config.toml
encoder_arch = "vit"
model = "masked image model"
dataset = "stained colorectal tissue patches (NCT-CRC-HE-100K)"
train_examples = 45211
image_size = 40
crop_scale_min = 0.5
horizontal_flip = true
method = "mae"
mask_ratio = 0.75
loss = "mse"
encoder_norm = "rmsnorm"
encoder_norm_position = "pre"
encoder_activation = "swiglu"
encoder_mlp_ratio = 2.67
encoder_head_dim = 64
encoder_fused_qkv = true
encoder_bias = "qkv"
encoder_qk_norm = false
encoder_parallel_block = false
encoder_inner_norm = false
encoder_patch_size = [4, 4]
encoder_layers = 8
encoder_width = 128
encoder_positions = "rope"
decoder_width = 128
norm_pix_loss = true
decoder_layers = 4
init = "orthogonal"
residual_init = "scaled_by_depth"
optimizer = "adamw"
lr = 0.0033
beta1 = 0.85
beta2 = 0.98
eps = 1e-06
grad_clip = 1.0
steps = 16400
batch_size = 256
epochs = 92.9
lr_schedule = "cosine"
final_lr_fraction = 0.1
warmup_steps = 1640
weight_decay = 0.05
Rows from block 4 of the encoder, named by matrix and row number. Rows with one number belong to one neuron. Each number is 200 + 30 x the weight over the matrix's rms, rounded and kept within 0 to 999. All counts start at 0.
# gate: MLP gate (encoder.blocks.4.mlp.gate.weight, 336x128), inputs 64-127
# fc1: MLP up (encoder.blocks.4.mlp.fc1.weight, 336x128), inputs 64-127
# fc2: MLP down (encoder.blocks.4.mlp.fc2.weight, 128x336, transposed), outputs 64-127
gate.92,214,219,187,209,179,196,218,205,182,166,196,140,216,212,216,193,198,172,222,214,211,186,162,252,195,219,215,204,177,202,220,206,185,189,214,205,217,104,211,208,225,202,233,210,242,167,143,193,164,257,233,224,193,209,204,182,215,148,167,267,189,215,233,239
gate.93,271,177,192,165,204,147,199,207,198,185,216,204,185,215,166,254,196,162,239,140,245,216,247,228,208,231,218,193,187,227,182,234,177,223,178,205,185,233,213,201,179,220,173,215,191,159,142,196,148,191,183,199,218,214,194,204,213,225,213,199,181,197,219,207
gate.94,184,172,214,230,207,189,178,172,218,202,170,150,201,182,133,201,193,173,137,196,176,145,227,145,209,207,173,151,177,188,132,248,230,193,163,250,189,181,292,199,190,160,227,166,218,237,201,147,174,243,188,176,187,201,249,176,168,198,163,189,198,209,179,189
gate.95,162,234,211,223,254,251,159,224,226,180,160,230,168,166,172,189,217,229,239,168,177,187,155,170,194,196,201,220,203,233,189,193,221,202,175,176,216,171,273,195,183,214,215,232,239,207,164,152,211,173,210,241,218,244,191,148,206,144,179,198,231,182,167,193
gate.96,175,224,263,183,227,242,189,220,203,207,224,211,198,208,141,228,202,207,220,172,232,213,164,198,210,204,174,189,197,212,168,195,254,199,173,261,197,167,194,227,231,273,186,198,166,192,206,194,249,224,171,185,216,220,207,194,212,98,168,267,242,143,188,217
gate.97,215,167,189,159,193,210,207,171,198,186,194,142,219,195,191,185,157,184,146,229,121,203,199,171,224,208,218,163,177,158,211,186,242,243,233,248,164,226,207,205,216,219,182,192,198,179,204,210,205,202,216,225,231,190,235,208,163,249,195,174,206,234,183,149
gate.98,237,197,238,220,197,239,213,229,244,201,179,160,196,229,231,243,174,209,199,183,206,246,218,218,209,250,147,155,195,137,224,189,245,237,220,221,172,170,229,199,192,168,214,163,229,200,204,193,176,179,184,185,152,199,195,128,214,209,228,176,180,176,238,224
gate.99,178,216,254,202,216,243,233,243,223,179,210,171,194,241,200,244,192,209,261,192,206,252,203,172,171,174,150,194,187,233,192,195,227,252,226,250,245,206,229,253,163,187,169,197,198,216,220,271,208,213,147,244,214,198,220,175,152,166,176,172,160,227,190,248
gate.100,215,183,178,203,241,217,197,214,167,184,240,214,265,191,216,226,236,238,184,216,200,175,208,209,201,244,233,165,203,126,232,255,198,212,205,213,172,229,165,204,239,191,188,156,199,185,196,171,165,165,270,207,185,217,217,192,244,211,211,190,190,188,229,172
gate.101,206,192,224,231,173,228,207,225,226,159,224,198,238,226,202,198,193,185,200,253,210,194,198,214,185,192,186,201,165,183,214,214,218,185,185,200,211,206,222,215,225,199,174,206,205,200,145,209,232,157,226,205,192,197,208,197,195,242,218,227,206,213,237,211
gate.102,202,214,233,212,211,137,210,256,182,200,230,216,205,130,187,209,197,171,161,227,181,216,197,168,205,235,206,188,191,201,207,119,203,231,209,207,157,190,188,206,197,246,242,158,168,211,174,237,122,154,198,168,182,209,208,205,198,207,192,198,228,201,221,206
gate.103,243,178,191,106,228,119,241,233,170,212,176,150,200,241,205,195,203,190,211,217,145,227,176,240,207,187,174,166,269,174,212,226,186,165,200,213,167,211,144,210,165,212,208,214,174,204,236,248,239,208,196,172,195,212,223,213,201,165,233,259,208,198,252,122
gate.104,251,210,242,217,214,220,215,205,230,155,245,203,240,179,192,242,213,215,176,191,219,190,227,202,194,199,226,175,188,166,272,200,191,191,232,168,169,177,177,211,163,179,217,187,217,167,207,219,150,197,185,207,216,196,180,169,222,219,194,152,206,203,209,182
gate.105,163,215,204,165,185,194,138,232,175,242,209,167,235,234,180,195,263,238,194,225,185,202,208,164,185,230,217,221,252,194,203,188,196,251,215,222,182,197,212,209,162,185,218,215,239,166,176,214,239,243,231,191,148,215,146,198,226,172,241,221,148,194,199,211
gate.106,196,208,229,195,216,216,179,228,224,201,206,166,181,119,185,237,162,224,197,190,194,189,225,194,244,198,211,188,273,172,259,222,192,209,219,246,202,184,201,213,229,204,150,182,187,184,206,189,202,175,189,183,169,205,219,167,203,228,216,176,199,158,279,213
gate.107,211,212,193,219,153,182,197,196,208,214,213,216,184,184,205,269,210,209,201,163,215,219,202,245,200,199,175,166,202,193,232,195,216,124,150,217,219,210,202,219,160,200,222,167,214,203,217,218,232,227,211,191,194,206,218,180,195,174,167,174,165,227,151,208
gate.108,231,227,200,125,181,202,209,192,196,188,198,183,251,260,246,262,201,188,196,216,171,222,207,180,206,209,210,248,178,199,185,240,186,139,212,209,180,227,175,184,207,182,238,139,183,167,155,187,183,193,192,198,230,204,254,193,162,249,223,253,154,214,255,115
gate.109,199,214,215,178,179,224,244,232,210,215,254,214,190,242,171,219,192,92,245,160,198,218,196,175,212,198,202,169,219,189,262,197,190,152,167,163,223,218,208,169,184,166,183,203,201,201,209,167,217,176,175,199,247,267,180,176,180,170,183,207,219,168,202,201
gate.110,187,135,206,182,258,214,187,189,168,206,185,198,177,210,167,230,164,187,189,170,241,175,229,185,189,248,206,149,203,148,220,242,178,166,235,217,149,190,216,145,223,166,211,145,245,204,210,203,190,199,196,172,189,204,182,214,148,149,166,184,137,206,240,181
gate.111,217,261,257,178,226,178,167,188,182,200,207,182,190,167,179,216,149,235,247,152,197,193,191,217,190,210,194,221,196,173,148,192,102,198,209,270,201,256,193,152,219,162,231,194,172,211,226,182,185,198,212,175,254,209,147,108,217,249,220,157,188,171,199,236
gate.112,201,228,267,197,224,223,193,264,203,217,225,162,260,207,205,213,157,226,171,195,184,174,240,211,176,212,186,126,217,201,232,229,169,214,242,162,158,125,173,203,217,130,229,206,226,219,166,210,214,286,163,153,166,233,212,172,311,234,164,168,184,121,195,195
gate.113,177,163,209,207,240,187,229,264,188,212,170,216,220,189,224,176,190,167,244,209,195,210,239,174,231,248,139,192,209,178,201,172,131,172,205,211,177,221,190,184,198,178,195,223,202,209,153,202,191,163,223,195,202,225,172,200,183,227,207,188,150,217,174,218
gate.114,181,271,185,171,222,271,176,185,220,157,170,238,231,244,223,190,194,211,267,180,198,223,174,251,170,183,218,169,203,214,208,149,181,177,188,176,203,130,190,199,175,199,175,286,175,191,158,202,188,232,184,223,210,212,144,163,194,191,222,191,190,184,187,184
gate.115,251,154,193,155,224,171,167,175,239,185,201,152,242,186,159,243,177,217,197,208,228,227,200,186,280,224,201,155,198,169,154,156,155,243,195,264,169,180,240,148,180,185,192,200,185,201,211,159,178,250,218,200,172,217,191,217,229,220,228,183,218,189,195,252
gate.116,196,243,231,187,195,151,179,265,204,220,192,178,212,182,210,221,194,196,219,222,177,204,277,223,167,185,183,149,192,154,231,156,170,182,193,202,140,181,151,205,213,195,203,215,198,257,162,255,190,202,264,192,202,191,218,202,252,193,199,254,225,172,189,203
gate.117,256,150,214,188,215,251,248,227,154,221,216,224,266,108,209,214,189,214,168,198,191,181,212,179,221,250,177,239,160,199,191,198,198,223,214,240,224,177,202,216,167,253,212,229,158,113,173,145,209,144,209,167,244,167,155,197,179,202,182,193,156,228,163,114
gate.118,240,207,161,185,218,265,177,163,206,190,182,160,245,195,228,233,209,214,225,230,150,179,204,217,197,205,152,218,149,206,162,153,174,205,228,237,220,191,174,224,135,163,265,229,182,190,250,223,233,214,152,226,206,178,241,197,199,184,190,251,217,227,216,163
gate.119,162,196,241,205,238,202,181,222,235,196,174,206,198,164,146,156,205,204,200,207,189,194,202,174,205,189,187,186,201,213,195,188,265,192,177,236,187,207,220,161,193,221,200,217,214,164,231,221,193,165,184,190,171,219,215,182,185,165,227,186,182,184,206,221
gate.120,178,226,207,184,221,184,269,188,256,265,166,175,192,282,226,194,174,248,193,209,238,194,177,232,205,240,195,223,224,149,250,200,206,224,176,206,184,244,187,204,215,201,161,202,174,172,160,204,170,169,203,137,229,202,225,174,229,167,225,200,175,218,208,167
gate.121,207,192,173,251,171,184,196,246,218,216,206,144,241,198,170,198,171,184,164,213,206,218,220,180,205,216,170,199,193,215,255,195,170,149,248,197,229,195,207,230,205,200,174,184,237,197,179,194,211,186,250,158,175,228,197,247,199,211,191,227,175,229,172,186
gate.122,254,238,220,167,276,205,215,190,187,213,165,189,206,204,223,250,161,181,235,175,138,204,288,189,179,228,176,164,193,206,188,221,173,171,208,195,160,207,197,240,99,202,218,178,234,201,193,195,200,210,198,199,242,226,204,150,138,216,195,276,141,233,217,217
gate.123,238,220,215,162,189,170,214,174,195,165,179,181,177,187,184,233,195,178,187,171,240,207,204,216,209,193,194,172,165,207,192,177,239,212,210,221,208,225,183,250,177,220,210,195,183,179,198,223,118,172,146,170,221,180,211,207,191,176,179,158,181,196,221,212
gate.124,224,245,264,228,175,211,184,201,194,192,193,193,236,216,225,229,186,193,198,216,176,216,254,184,198,197,182,160,179,176,194,167,162,172,211,163,207,203,147,243,189,198,237,185,203,186,172,170,194,192,249,202,248,233,196,210,235,193,174,175,227,187,189,182
gate.125,193,248,155,219,220,197,194,235,181,234,193,217,249,175,260,220,170,161,190,196,230,208,180,155,258,217,216,160,225,154,180,221,160,159,215,182,173,183,234,148,190,191,226,230,178,203,165,236,200,222,162,150,195,225,183,120,189,247,249,215,157,160,218,247
fc1.92,209,190,173,201,204,194,266,218,160,198,227,144,166,203,209,198,243,165,183,223,220,218,169,225,153,247,214,212,179,176,250,212,178,245,232,246,215,195,236,198,235,193,222,231,229,161,223,131,205,249,214,233,184,190,168,170,194,170,214,282,233,273,200,253
fc1.93,228,208,195,194,176,192,213,259,179,233,180,250,174,193,200,215,195,187,188,248,203,186,171,208,211,212,199,204,164,204,205,211,204,182,222,214,236,228,204,242,205,204,177,218,166,230,191,177,206,193,267,216,279,162,190,229,214,207,213,210,235,192,185,174
fc1.94,203,207,243,218,175,145,195,197,199,245,190,171,197,195,130,169,236,156,168,217,232,230,234,178,249,217,148,222,194,274,99,223,200,176,122,208,173,220,177,220,174,191,197,223,189,209,118,210,161,182,194,163,189,209,200,263,180,228,212,240,182,170,196,230
fc1.95,245,179,180,175,162,203,207,202,213,198,219,210,246,152,209,224,209,200,206,238,151,228,233,187,235,166,229,172,178,212,171,158,234,218,167,180,219,203,187,177,160,212,198,162,189,191,199,149,196,229,109,193,243,162,170,268,202,191,241,250,208,174,208,199
fc1.96,211,260,257,236,217,167,172,150,199,234,167,223,138,176,192,257,225,177,166,283,248,226,249,214,160,218,230,243,182,187,188,242,199,169,144,200,187,171,196,163,211,212,229,200,139,166,201,178,262,246,252,221,216,223,225,168,246,204,209,179,207,194,215,147
fc1.97,169,151,200,195,172,153,192,160,177,220,176,180,202,224,226,198,174,212,137,235,220,245,168,226,267,229,216,205,213,165,212,197,261,189,168,155,174,210,190,207,249,163,235,158,188,238,183,225,137,212,199,208,143,218,221,202,213,177,213,120,250,206,228,178
fc1.98,267,198,240,239,163,240,209,195,230,244,162,180,160,168,242,191,212,193,207,161,202,196,210,209,234,260,152,189,206,185,221,151,184,182,206,159,170,199,207,206,193,218,165,211,191,145,174,207,221,176,169,179,172,202,212,132,162,208,222,219,183,199,178,169
fc1.99,188,150,218,249,227,141,187,149,178,235,202,214,163,217,199,238,280,223,215,150,219,253,261,168,182,222,200,187,196,193,198,239,235,216,235,238,236,215,203,221,200,230,188,233,218,163,172,230,187,216,171,186,209,186,169,203,186,187,161,214,167,189,208,233
fc1.100,201,184,224,237,197,182,135,144,230,170,224,179,203,174,207,194,153,210,218,226,231,159,222,222,195,217,166,153,228,217,141,193,269,148,200,137,209,212,218,236,192,212,222,206,227,176,184,218,201,184,236,191,174,231,239,194,201,215,206,227,222,183,233,134
fc1.101,157,180,215,195,205,181,171,191,190,170,188,173,226,216,188,170,191,220,198,234,214,225,146,234,187,182,172,222,200,168,174,190,220,170,196,222,233,199,191,243,170,195,192,183,224,210,191,193,199,154,258,234,207,215,204,225,229,217,226,152,198,182,227,164
fc1.102,252,168,220,168,269,180,288,219,230,182,142,199,230,169,163,187,211,130,209,169,184,223,196,221,229,264,154,241,179,214,181,190,179,222,248,179,215,229,219,263,217,217,194,187,210,190,155,180,137,169,207,129,227,251,229,192,170,218,169,181,189,282,207,220
fc1.103,183,213,217,233,218,149,206,267,225,213,150,256,203,180,178,125,237,214,200,261,199,160,202,216,244,176,210,187,223,209,202,234,249,186,206,187,185,247,216,209,194,200,195,249,222,184,201,219,222,162,186,212,148,213,193,218,244,131,194,210,236,199,225,224
fc1.104,194,156,170,218,208,233,167,201,254,186,178,146,245,239,116,175,177,204,159,191,237,208,172,190,164,207,190,188,170,186,208,144,259,171,232,183,187,122,254,214,203,148,181,202,232,182,241,183,207,229,213,178,180,191,240,190,236,142,193,197,165,224,216,203
fc1.105,207,223,218,215,147,211,214,280,202,210,218,212,262,174,268,185,179,222,190,234,227,169,189,173,232,175,187,226,213,218,191,187,258,197,152,198,235,217,159,234,200,243,218,266,176,181,233,245,186,222,167,196,209,205,169,194,236,172,171,246,230,208,180,223
fc1.106,194,192,205,170,182,161,224,197,200,217,188,234,226,226,222,190,178,170,193,259,213,195,177,175,186,189,171,211,184,201,166,185,216,172,164,183,228,232,222,220,210,212,215,188,192,237,160,199,211,164,226,228,255,208,219,183,178,221,180,167,234,202,208,184
fc1.107,213,201,176,198,228,152,204,147,204,178,200,180,195,212,183,223,191,198,168,171,193,206,175,217,240,202,209,203,214,208,205,264,223,159,226,182,219,236,181,220,168,166,192,133,218,163,255,182,182,179,205,143,204,218,160,199,196,228,174,212,209,205,198,171
fc1.108,170,122,176,231,209,128,149,130,222,197,179,181,193,224,213,180,152,218,160,212,164,190,238,197,212,179,165,202,202,226,206,214,185,301,216,161,139,192,182,243,194,244,227,242,173,189,176,217,178,253,213,220,229,229,129,187,232,223,223,141,218,134,142,257
fc1.109,239,213,210,180,184,233,245,186,268,177,206,178,243,199,175,237,181,147,292,210,141,216,177,191,141,193,175,171,224,284,215,214,195,194,185,187,217,213,165,141,181,176,219,214,180,163,178,202,162,174,123,226,257,264,192,189,198,245,211,209,224,189,162,210
fc1.110,173,163,142,175,197,219,199,219,229,169,191,172,274,192,266,190,157,231,158,183,169,214,176,211,195,224,162,165,167,182,265,200,167,151,202,178,165,158,184,150,214,165,245,178,181,207,209,218,220,229,197,175,198,198,204,248,192,268,223,185,214,255,211,159
fc1.111,177,181,205,178,237,180,171,252,183,191,231,190,196,257,201,159,254,214,179,192,185,171,226,209,240,212,190,167,220,198,253,202,238,212,209,190,210,193,192,215,221,191,193,245,185,159,211,213,194,203,246,195,208,188,193,191,194,200,195,148,213,175,211,191
fc1.112,192,154,212,224,159,191,198,183,158,202,175,202,214,206,212,217,231,179,162,218,170,229,186,187,228,184,253,233,160,131,211,196,177,236,212,202,205,201,237,182,209,228,151,246,210,214,161,176,216,134,152,285,221,175,163,221,169,233,208,184,178,174,179,259
fc1.113,169,249,182,208,205,228,183,242,161,224,229,215,207,181,220,156,212,188,183,251,189,165,210,192,238,195,217,186,193,167,221,201,212,198,192,221,184,190,190,210,217,171,170,168,259,244,191,213,195,229,212,210,168,199,223,176,223,174,207,250,188,197,230,176
fc1.114,177,203,167,159,266,202,179,191,169,173,203,197,197,192,186,201,202,200,181,189,251,179,226,212,183,207,193,193,195,204,186,156,237,219,237,211,168,152,223,189,256,211,170,226,203,177,203,188,129,192,248,233,205,182,166,221,207,189,144,209,170,192,227,253
fc1.115,216,190,192,217,203,215,214,195,215,193,236,160,265,210,163,211,182,213,155,207,172,229,179,211,208,185,193,177,161,234,194,138,273,163,220,244,228,160,191,245,200,258,199,221,138,188,195,191,229,247,177,198,183,172,189,248,166,162,228,206,232,204,142,177
fc1.116,150,245,198,203,186,206,173,231,156,211,256,195,205,171,228,194,136,277,171,212,207,177,189,189,162,181,202,208,227,236,234,243,210,219,179,205,230,184,181,206,199,204,221,226,186,249,206,291,176,200,202,182,162,174,173,165,220,193,181,242,193,131,203,187
fc1.117,182,174,227,222,213,192,199,208,189,199,192,225,210,168,171,202,233,207,149,182,275,163,224,161,228,188,189,207,258,156,237,228,207,212,171,153,184,215,227,220,245,210,199,233,235,217,189,190,232,235,269,172,152,232,280,223,223,219,180,142,223,159,235,261
fc1.118,180,174,174,200,180,224,145,200,220,173,183,153,235,225,217,206,227,240,223,172,195,207,193,197,206,183,237,230,257,197,211,176,182,210,188,176,174,190,236,179,217,227,203,208,147,221,218,208,167,235,210,178,162,234,148,195,257,215,208,234,193,144,175,169
fc1.119,222,209,201,179,188,218,187,230,169,212,195,189,203,200,220,260,202,213,158,192,155,207,212,177,169,189,184,203,207,213,212,194,170,226,227,190,158,231,178,259,199,196,213,218,181,213,177,201,218,162,212,199,236,185,168,211,173,227,194,202,233,222,195,212
fc1.120,163,266,185,200,167,270,190,196,177,164,200,180,205,221,212,103,184,170,208,202,202,196,171,210,190,115,213,192,203,243,170,176,185,194,196,211,200,163,209,242,158,220,253,212,195,220,216,286,227,253,107,220,171,190,261,212,244,140,200,276,210,230,202,220
fc1.121,191,178,183,162,213,174,204,182,213,191,183,209,208,167,231,249,192,256,193,168,170,231,147,198,250,195,193,205,251,206,206,265,207,239,193,202,161,192,219,130,159,187,205,200,185,225,197,200,209,220,149,194,149,181,226,185,198,211,235,211,224,204,227,250
fc1.122,173,252,198,217,175,200,182,229,180,178,229,186,209,154,230,138,222,203,218,208,205,228,253,225,286,184,210,166,232,183,157,215,217,231,143,197,138,172,169,157,265,165,219,174,218,214,149,265,149,242,157,199,190,210,217,224,281,207,204,183,214,189,168,244
fc1.123,235,221,192,198,222,235,203,187,168,166,167,233,157,206,208,159,215,225,237,235,188,203,181,203,158,177,190,195,246,194,180,178,209,178,203,200,207,226,163,162,218,209,215,228,228,241,263,213,196,171,156,227,189,174,224,199,212,176,193,230,240,207,175,183
fc1.124,184,173,163,205,192,188,208,158,250,185,178,231,193,191,115,198,231,170,177,220,215,186,185,209,232,228,142,245,193,164,208,136,203,204,165,178,170,186,211,238,203,159,201,187,227,218,172,174,219,232,251,205,162,260,209,260,212,140,224,249,173,295,221,200
fc1.125,233,177,178,243,220,181,171,161,169,195,269,216,201,228,242,197,210,218,240,185,236,227,171,271,174,204,221,259,209,200,203,185,174,148,162,205,197,228,155,191,177,229,233,200,148,200,183,206,222,249,191,275,236,198,159,197,152,239,196,165,198,190,210,231
fc2.92,206,169,201,248,173,273,190,204,218,227,222,250,225,240,204,224,172,185,200,181,181,228,297,212,194,234,192,208,202,191,177,202,181,240,200,197,208,315,197,171,173,169,199,186,168,210,143,211,212,191,226,148,204,189,243,209,186,223,133,196,210,195,218,205
fc2.93,186,235,154,182,167,208,188,178,241,164,210,223,173,169,233,180,256,208,174,173,201,150,188,201,218,202,219,224,222,153,231,198,185,198,217,168,208,220,187,230,215,226,199,225,212,227,217,162,176,170,275,218,207,206,198,178,251,244,178,205,219,224,209,210
fc2.94,175,168,147,182,205,129,184,169,175,192,187,217,201,225,140,197,203,215,162,216,197,256,218,197,227,204,206,211,194,212,222,222,250,185,224,207,211,191,252,151,182,165,227,164,208,191,233,219,197,203,170,202,166,181,212,194,181,228,207,169,189,191,177,204
fc2.95,190,195,142,142,221,198,168,204,187,221,219,191,234,166,232,159,245,217,191,141,192,211,230,178,165,193,217,242,193,211,183,189,186,267,215,168,181,210,216,188,242,161,223,176,203,234,202,180,167,272,236,177,212,185,162,218,224,247,195,187,230,201,227,175
fc2.96,168,177,144,167,182,215,194,186,144,151,149,172,202,232,219,225,212,197,213,186,124,210,204,212,170,207,219,160,200,198,229,233,229,212,243,196,136,139,177,175,168,202,187,183,230,166,218,182,228,156,210,184,147,211,189,209,192,209,203,184,193,261,187,206
fc2.97,195,236,210,201,185,203,179,199,192,210,185,183,197,214,197,247,179,202,196,182,221,224,111,237,196,225,227,199,193,190,196,149,202,101,194,210,213,143,154,181,209,176,206,133,206,256,217,187,205,199,192,218,156,216,212,185,209,198,198,209,229,202,221,177
fc2.98,211,203,142,207,203,178,183,140,231,229,192,232,248,223,186,212,219,209,180,160,162,177,172,204,276,209,238,182,191,258,172,238,181,160,183,202,179,172,200,190,200,141,230,250,207,175,197,212,162,188,164,130,200,206,186,196,207,204,212,189,210,219,187,210
fc2.99,155,218,200,165,201,171,188,164,177,246,193,173,253,224,197,215,195,211,164,239,203,228,185,187,198,211,186,160,196,160,228,155,223,172,154,235,224,229,190,195,220,150,182,211,153,157,216,171,199,221,170,162,232,183,153,246,180,258,246,212,171,197,171,163
fc2.100,224,170,211,153,161,221,118,241,218,246,182,208,147,214,196,178,232,180,183,149,211,224,208,155,174,194,194,185,203,213,171,170,221,166,206,152,158,182,177,192,219,198,207,198,228,230,157,215,228,204,202,202,209,209,223,199,180,228,173,173,194,191,197,268
fc2.101,198,200,183,185,203,177,199,226,207,214,176,203,232,220,208,184,234,187,206,208,210,161,190,205,144,204,216,177,216,199,191,215,183,218,218,229,205,186,208,193,223,185,215,236,202,206,172,202,177,211,215,212,242,214,205,186,200,221,248,153,161,206,214,216
fc2.102,189,229,175,203,163,226,183,213,165,198,185,267,226,217,196,219,206,207,211,212,273,168,236,219,255,174,241,223,224,190,222,249,247,156,192,227,235,199,161,232,215,205,188,174,212,186,259,151,249,244,148,237,229,181,179,150,197,207,248,224,169,205,219,188
fc2.103,187,245,188,195,168,171,215,187,222,168,174,209,208,148,191,162,226,206,254,167,239,185,164,240,178,195,239,186,203,164,222,182,239,171,189,203,163,147,195,227,172,222,204,190,197,241,251,239,187,239,258,257,182,223,211,229,216,196,202,231,190,202,244,250
fc2.104,245,216,217,151,189,252,225,170,244,199,164,245,183,187,219,254,220,176,180,178,227,176,199,205,194,198,200,185,228,178,128,231,195,251,212,256,178,214,234,204,215,216,212,222,186,195,197,230,181,267,111,164,246,186,219,157,213,221,204,199,197,194,210,197
fc2.105,190,224,220,196,195,204,203,198,190,186,201,195,227,160,219,195,195,188,179,217,245,143,126,139,189,184,176,209,213,254,186,224,216,207,171,179,188,174,169,273,143,249,212,266,192,148,171,202,200,236,128,238,190,193,138,192,197,144,260,227,148,177,224,128
fc2.106,195,214,220,160,170,189,222,223,194,224,183,175,216,177,187,205,189,218,189,257,204,209,232,180,166,202,188,187,174,187,180,203,223,147,222,145,159,240,161,191,250,217,180,234,196,183,207,134,237,208,184,259,228,167,149,222,195,172,206,202,242,209,251,166
fc2.107,216,217,201,164,227,247,213,201,179,177,230,223,189,229,168,162,177,204,242,241,189,224,225,167,187,192,230,213,207,207,194,163,206,207,168,179,185,175,210,197,245,237,233,225,197,248,190,223,241,209,203,236,172,190,207,213,202,163,235,220,229,193,247,232
fc2.108,208,203,213,211,217,198,173,233,179,212,162,168,167,196,173,148,194,209,209,285,171,190,210,240,180,197,194,214,188,206,217,237,194,284,200,209,179,224,203,272,172,230,152,277,184,162,158,203,220,205,147,237,170,196,119,223,191,173,224,201,183,218,220,295
fc2.109,192,171,187,166,204,185,157,215,129,229,230,208,141,181,187,204,204,221,155,246,287,166,249,194,209,223,189,227,204,171,216,212,170,260,192,172,210,213,190,223,204,222,149,205,213,189,145,153,238,218,221,209,167,181,179,204,179,179,233,142,196,201,261,230
fc2.110,225,187,237,208,235,234,215,182,164,249,240,221,200,177,164,215,182,204,212,202,193,241,249,140,183,214,145,196,201,186,179,177,173,231,110,228,189,234,190,243,192,222,177,227,162,165,192,184,242,227,131,155,213,172,174,217,175,178,183,228,177,185,201,208
fc2.111,162,179,202,177,172,181,202,201,200,195,160,170,238,152,164,253,213,187,191,296,174,139,223,209,211,208,186,161,176,144,201,194,214,171,162,199,209,201,202,184,131,202,153,205,184,183,155,254,187,226,177,196,154,222,228,222,213,155,235,223,187,194,179,209
fc2.112,152,195,204,234,214,183,173,162,176,147,199,221,190,217,184,176,191,221,159,206,217,187,188,171,202,190,143,193,209,246,253,219,209,191,212,171,193,137,181,223,180,177,196,143,210,176,244,130,227,263,204,172,133,199,228,187,252,173,207,166,185,187,230,181
fc2.113,184,174,163,208,221,172,211,193,206,202,167,205,273,205,193,202,199,200,205,218,184,204,203,224,223,196,221,193,217,171,192,195,224,185,215,189,215,178,241,236,157,177,199,146,214,188,215,181,191,245,231,189,207,191,249,192,196,204,193,248,211,228,198,122
fc2.114,222,213,200,234,206,152,192,216,169,170,179,178,246,267,203,243,192,211,156,226,217,226,181,201,197,207,202,178,209,162,165,229,211,162,198,179,170,161,181,185,180,216,259,175,196,211,246,216,221,189,177,250,123,217,140,164,195,216,223,194,168,184,193,204
fc2.115,226,198,104,207,192,224,189,174,233,157,203,204,170,191,220,209,206,201,177,189,163,222,163,204,234,210,256,200,201,169,223,183,191,204,215,231,189,199,212,205,200,216,255,163,200,201,233,155,235,164,255,205,180,226,255,214,221,249,162,214,248,222,152,165
fc2.116,232,237,196,254,198,178,211,252,203,202,187,134,190,195,227,168,142,179,219,240,184,188,208,184,204,211,214,225,187,242,147,131,188,203,130,177,187,210,199,231,162,130,271,155,227,228,148,224,216,208,181,213,191,237,151,235,162,173,169,238,186,219,222,238
fc2.117,207,243,107,231,192,182,184,151,228,218,172,212,180,313,187,199,187,187,229,203,190,250,212,218,215,172,218,211,192,262,207,173,233,187,183,197,206,187,178,174,255,186,217,187,171,209,231,201,189,201,183,222,188,205,174,218,231,254,197,204,196,198,190,221
fc2.118,212,213,138,214,192,167,191,179,185,194,200,231,227,192,205,228,227,223,159,209,163,229,212,205,221,226,216,234,183,276,204,196,164,173,190,219,213,172,221,273,157,152,313,214,218,200,284,185,218,236,218,219,213,184,200,189,175,178,247,218,279,215,184,243
fc2.119,237,216,266,187,226,241,217,225,222,234,145,170,231,205,179,227,202,171,188,223,168,209,226,222,147,202,172,161,201,202,166,166,233,226,212,201,172,243,211,229,179,177,204,267,218,179,159,147,218,175,186,165,212,193,187,219,185,155,286,201,223,207,213,159
fc2.120,191,225,184,188,225,183,143,179,195,207,226,201,208,274,149,202,186,185,147,201,222,203,185,209,230,132,228,207,204,208,152,161,201,190,216,156,186,219,217,142,187,171,227,216,172,221,208,210,213,202,240,196,224,200,200,207,155,176,172,204,161,223,156,165
fc2.121,155,208,174,217,226,131,182,206,231,187,179,180,216,238,195,165,163,188,178,194,208,218,193,187,204,237,207,222,218,223,223,179,187,143,216,183,216,171,203,216,195,202,219,183,235,196,227,217,202,205,336,192,186,210,211,221,205,216,167,216,199,194,122,158
fc2.122,197,149,179,146,199,158,187,203,224,247,197,126,254,126,183,183,216,202,202,226,119,248,188,215,179,208,202,221,170,210,199,168,224,244,216,181,180,232,255,201,169,151,220,154,178,230,170,210,194,178,173,215,187,176,179,225,201,210,229,169,266,220,156,168
fc2.123,212,146,200,196,187,192,216,156,201,212,175,151,162,183,211,192,194,206,237,210,222,193,175,214,249,172,188,208,193,194,179,137,209,169,171,184,227,181,250,227,183,222,215,201,222,200,182,236,162,208,189,142,206,196,248,223,186,185,172,244,180,206,230,199
fc2.124,221,214,182,176,154,215,192,213,212,213,196,205,229,212,190,146,238,156,204,150,239,188,205,221,207,192,205,218,199,210,161,201,188,184,216,216,213,263,190,186,206,181,216,236,247,186,225,188,239,177,167,193,162,219,172,213,179,200,209,184,171,228,248,238
fc2.125,201,260,231,259,172,188,217,198,172,210,189,228,221,237,235,207,197,200,243,150,219,179,208,281,231,142,164,164,228,191,210,260,165,220,221,242,200,275,134,238,201,237,202,159,199,196,194,189,204,235,192,213,260,207,155,171,208,267,256,212,187,163,214,180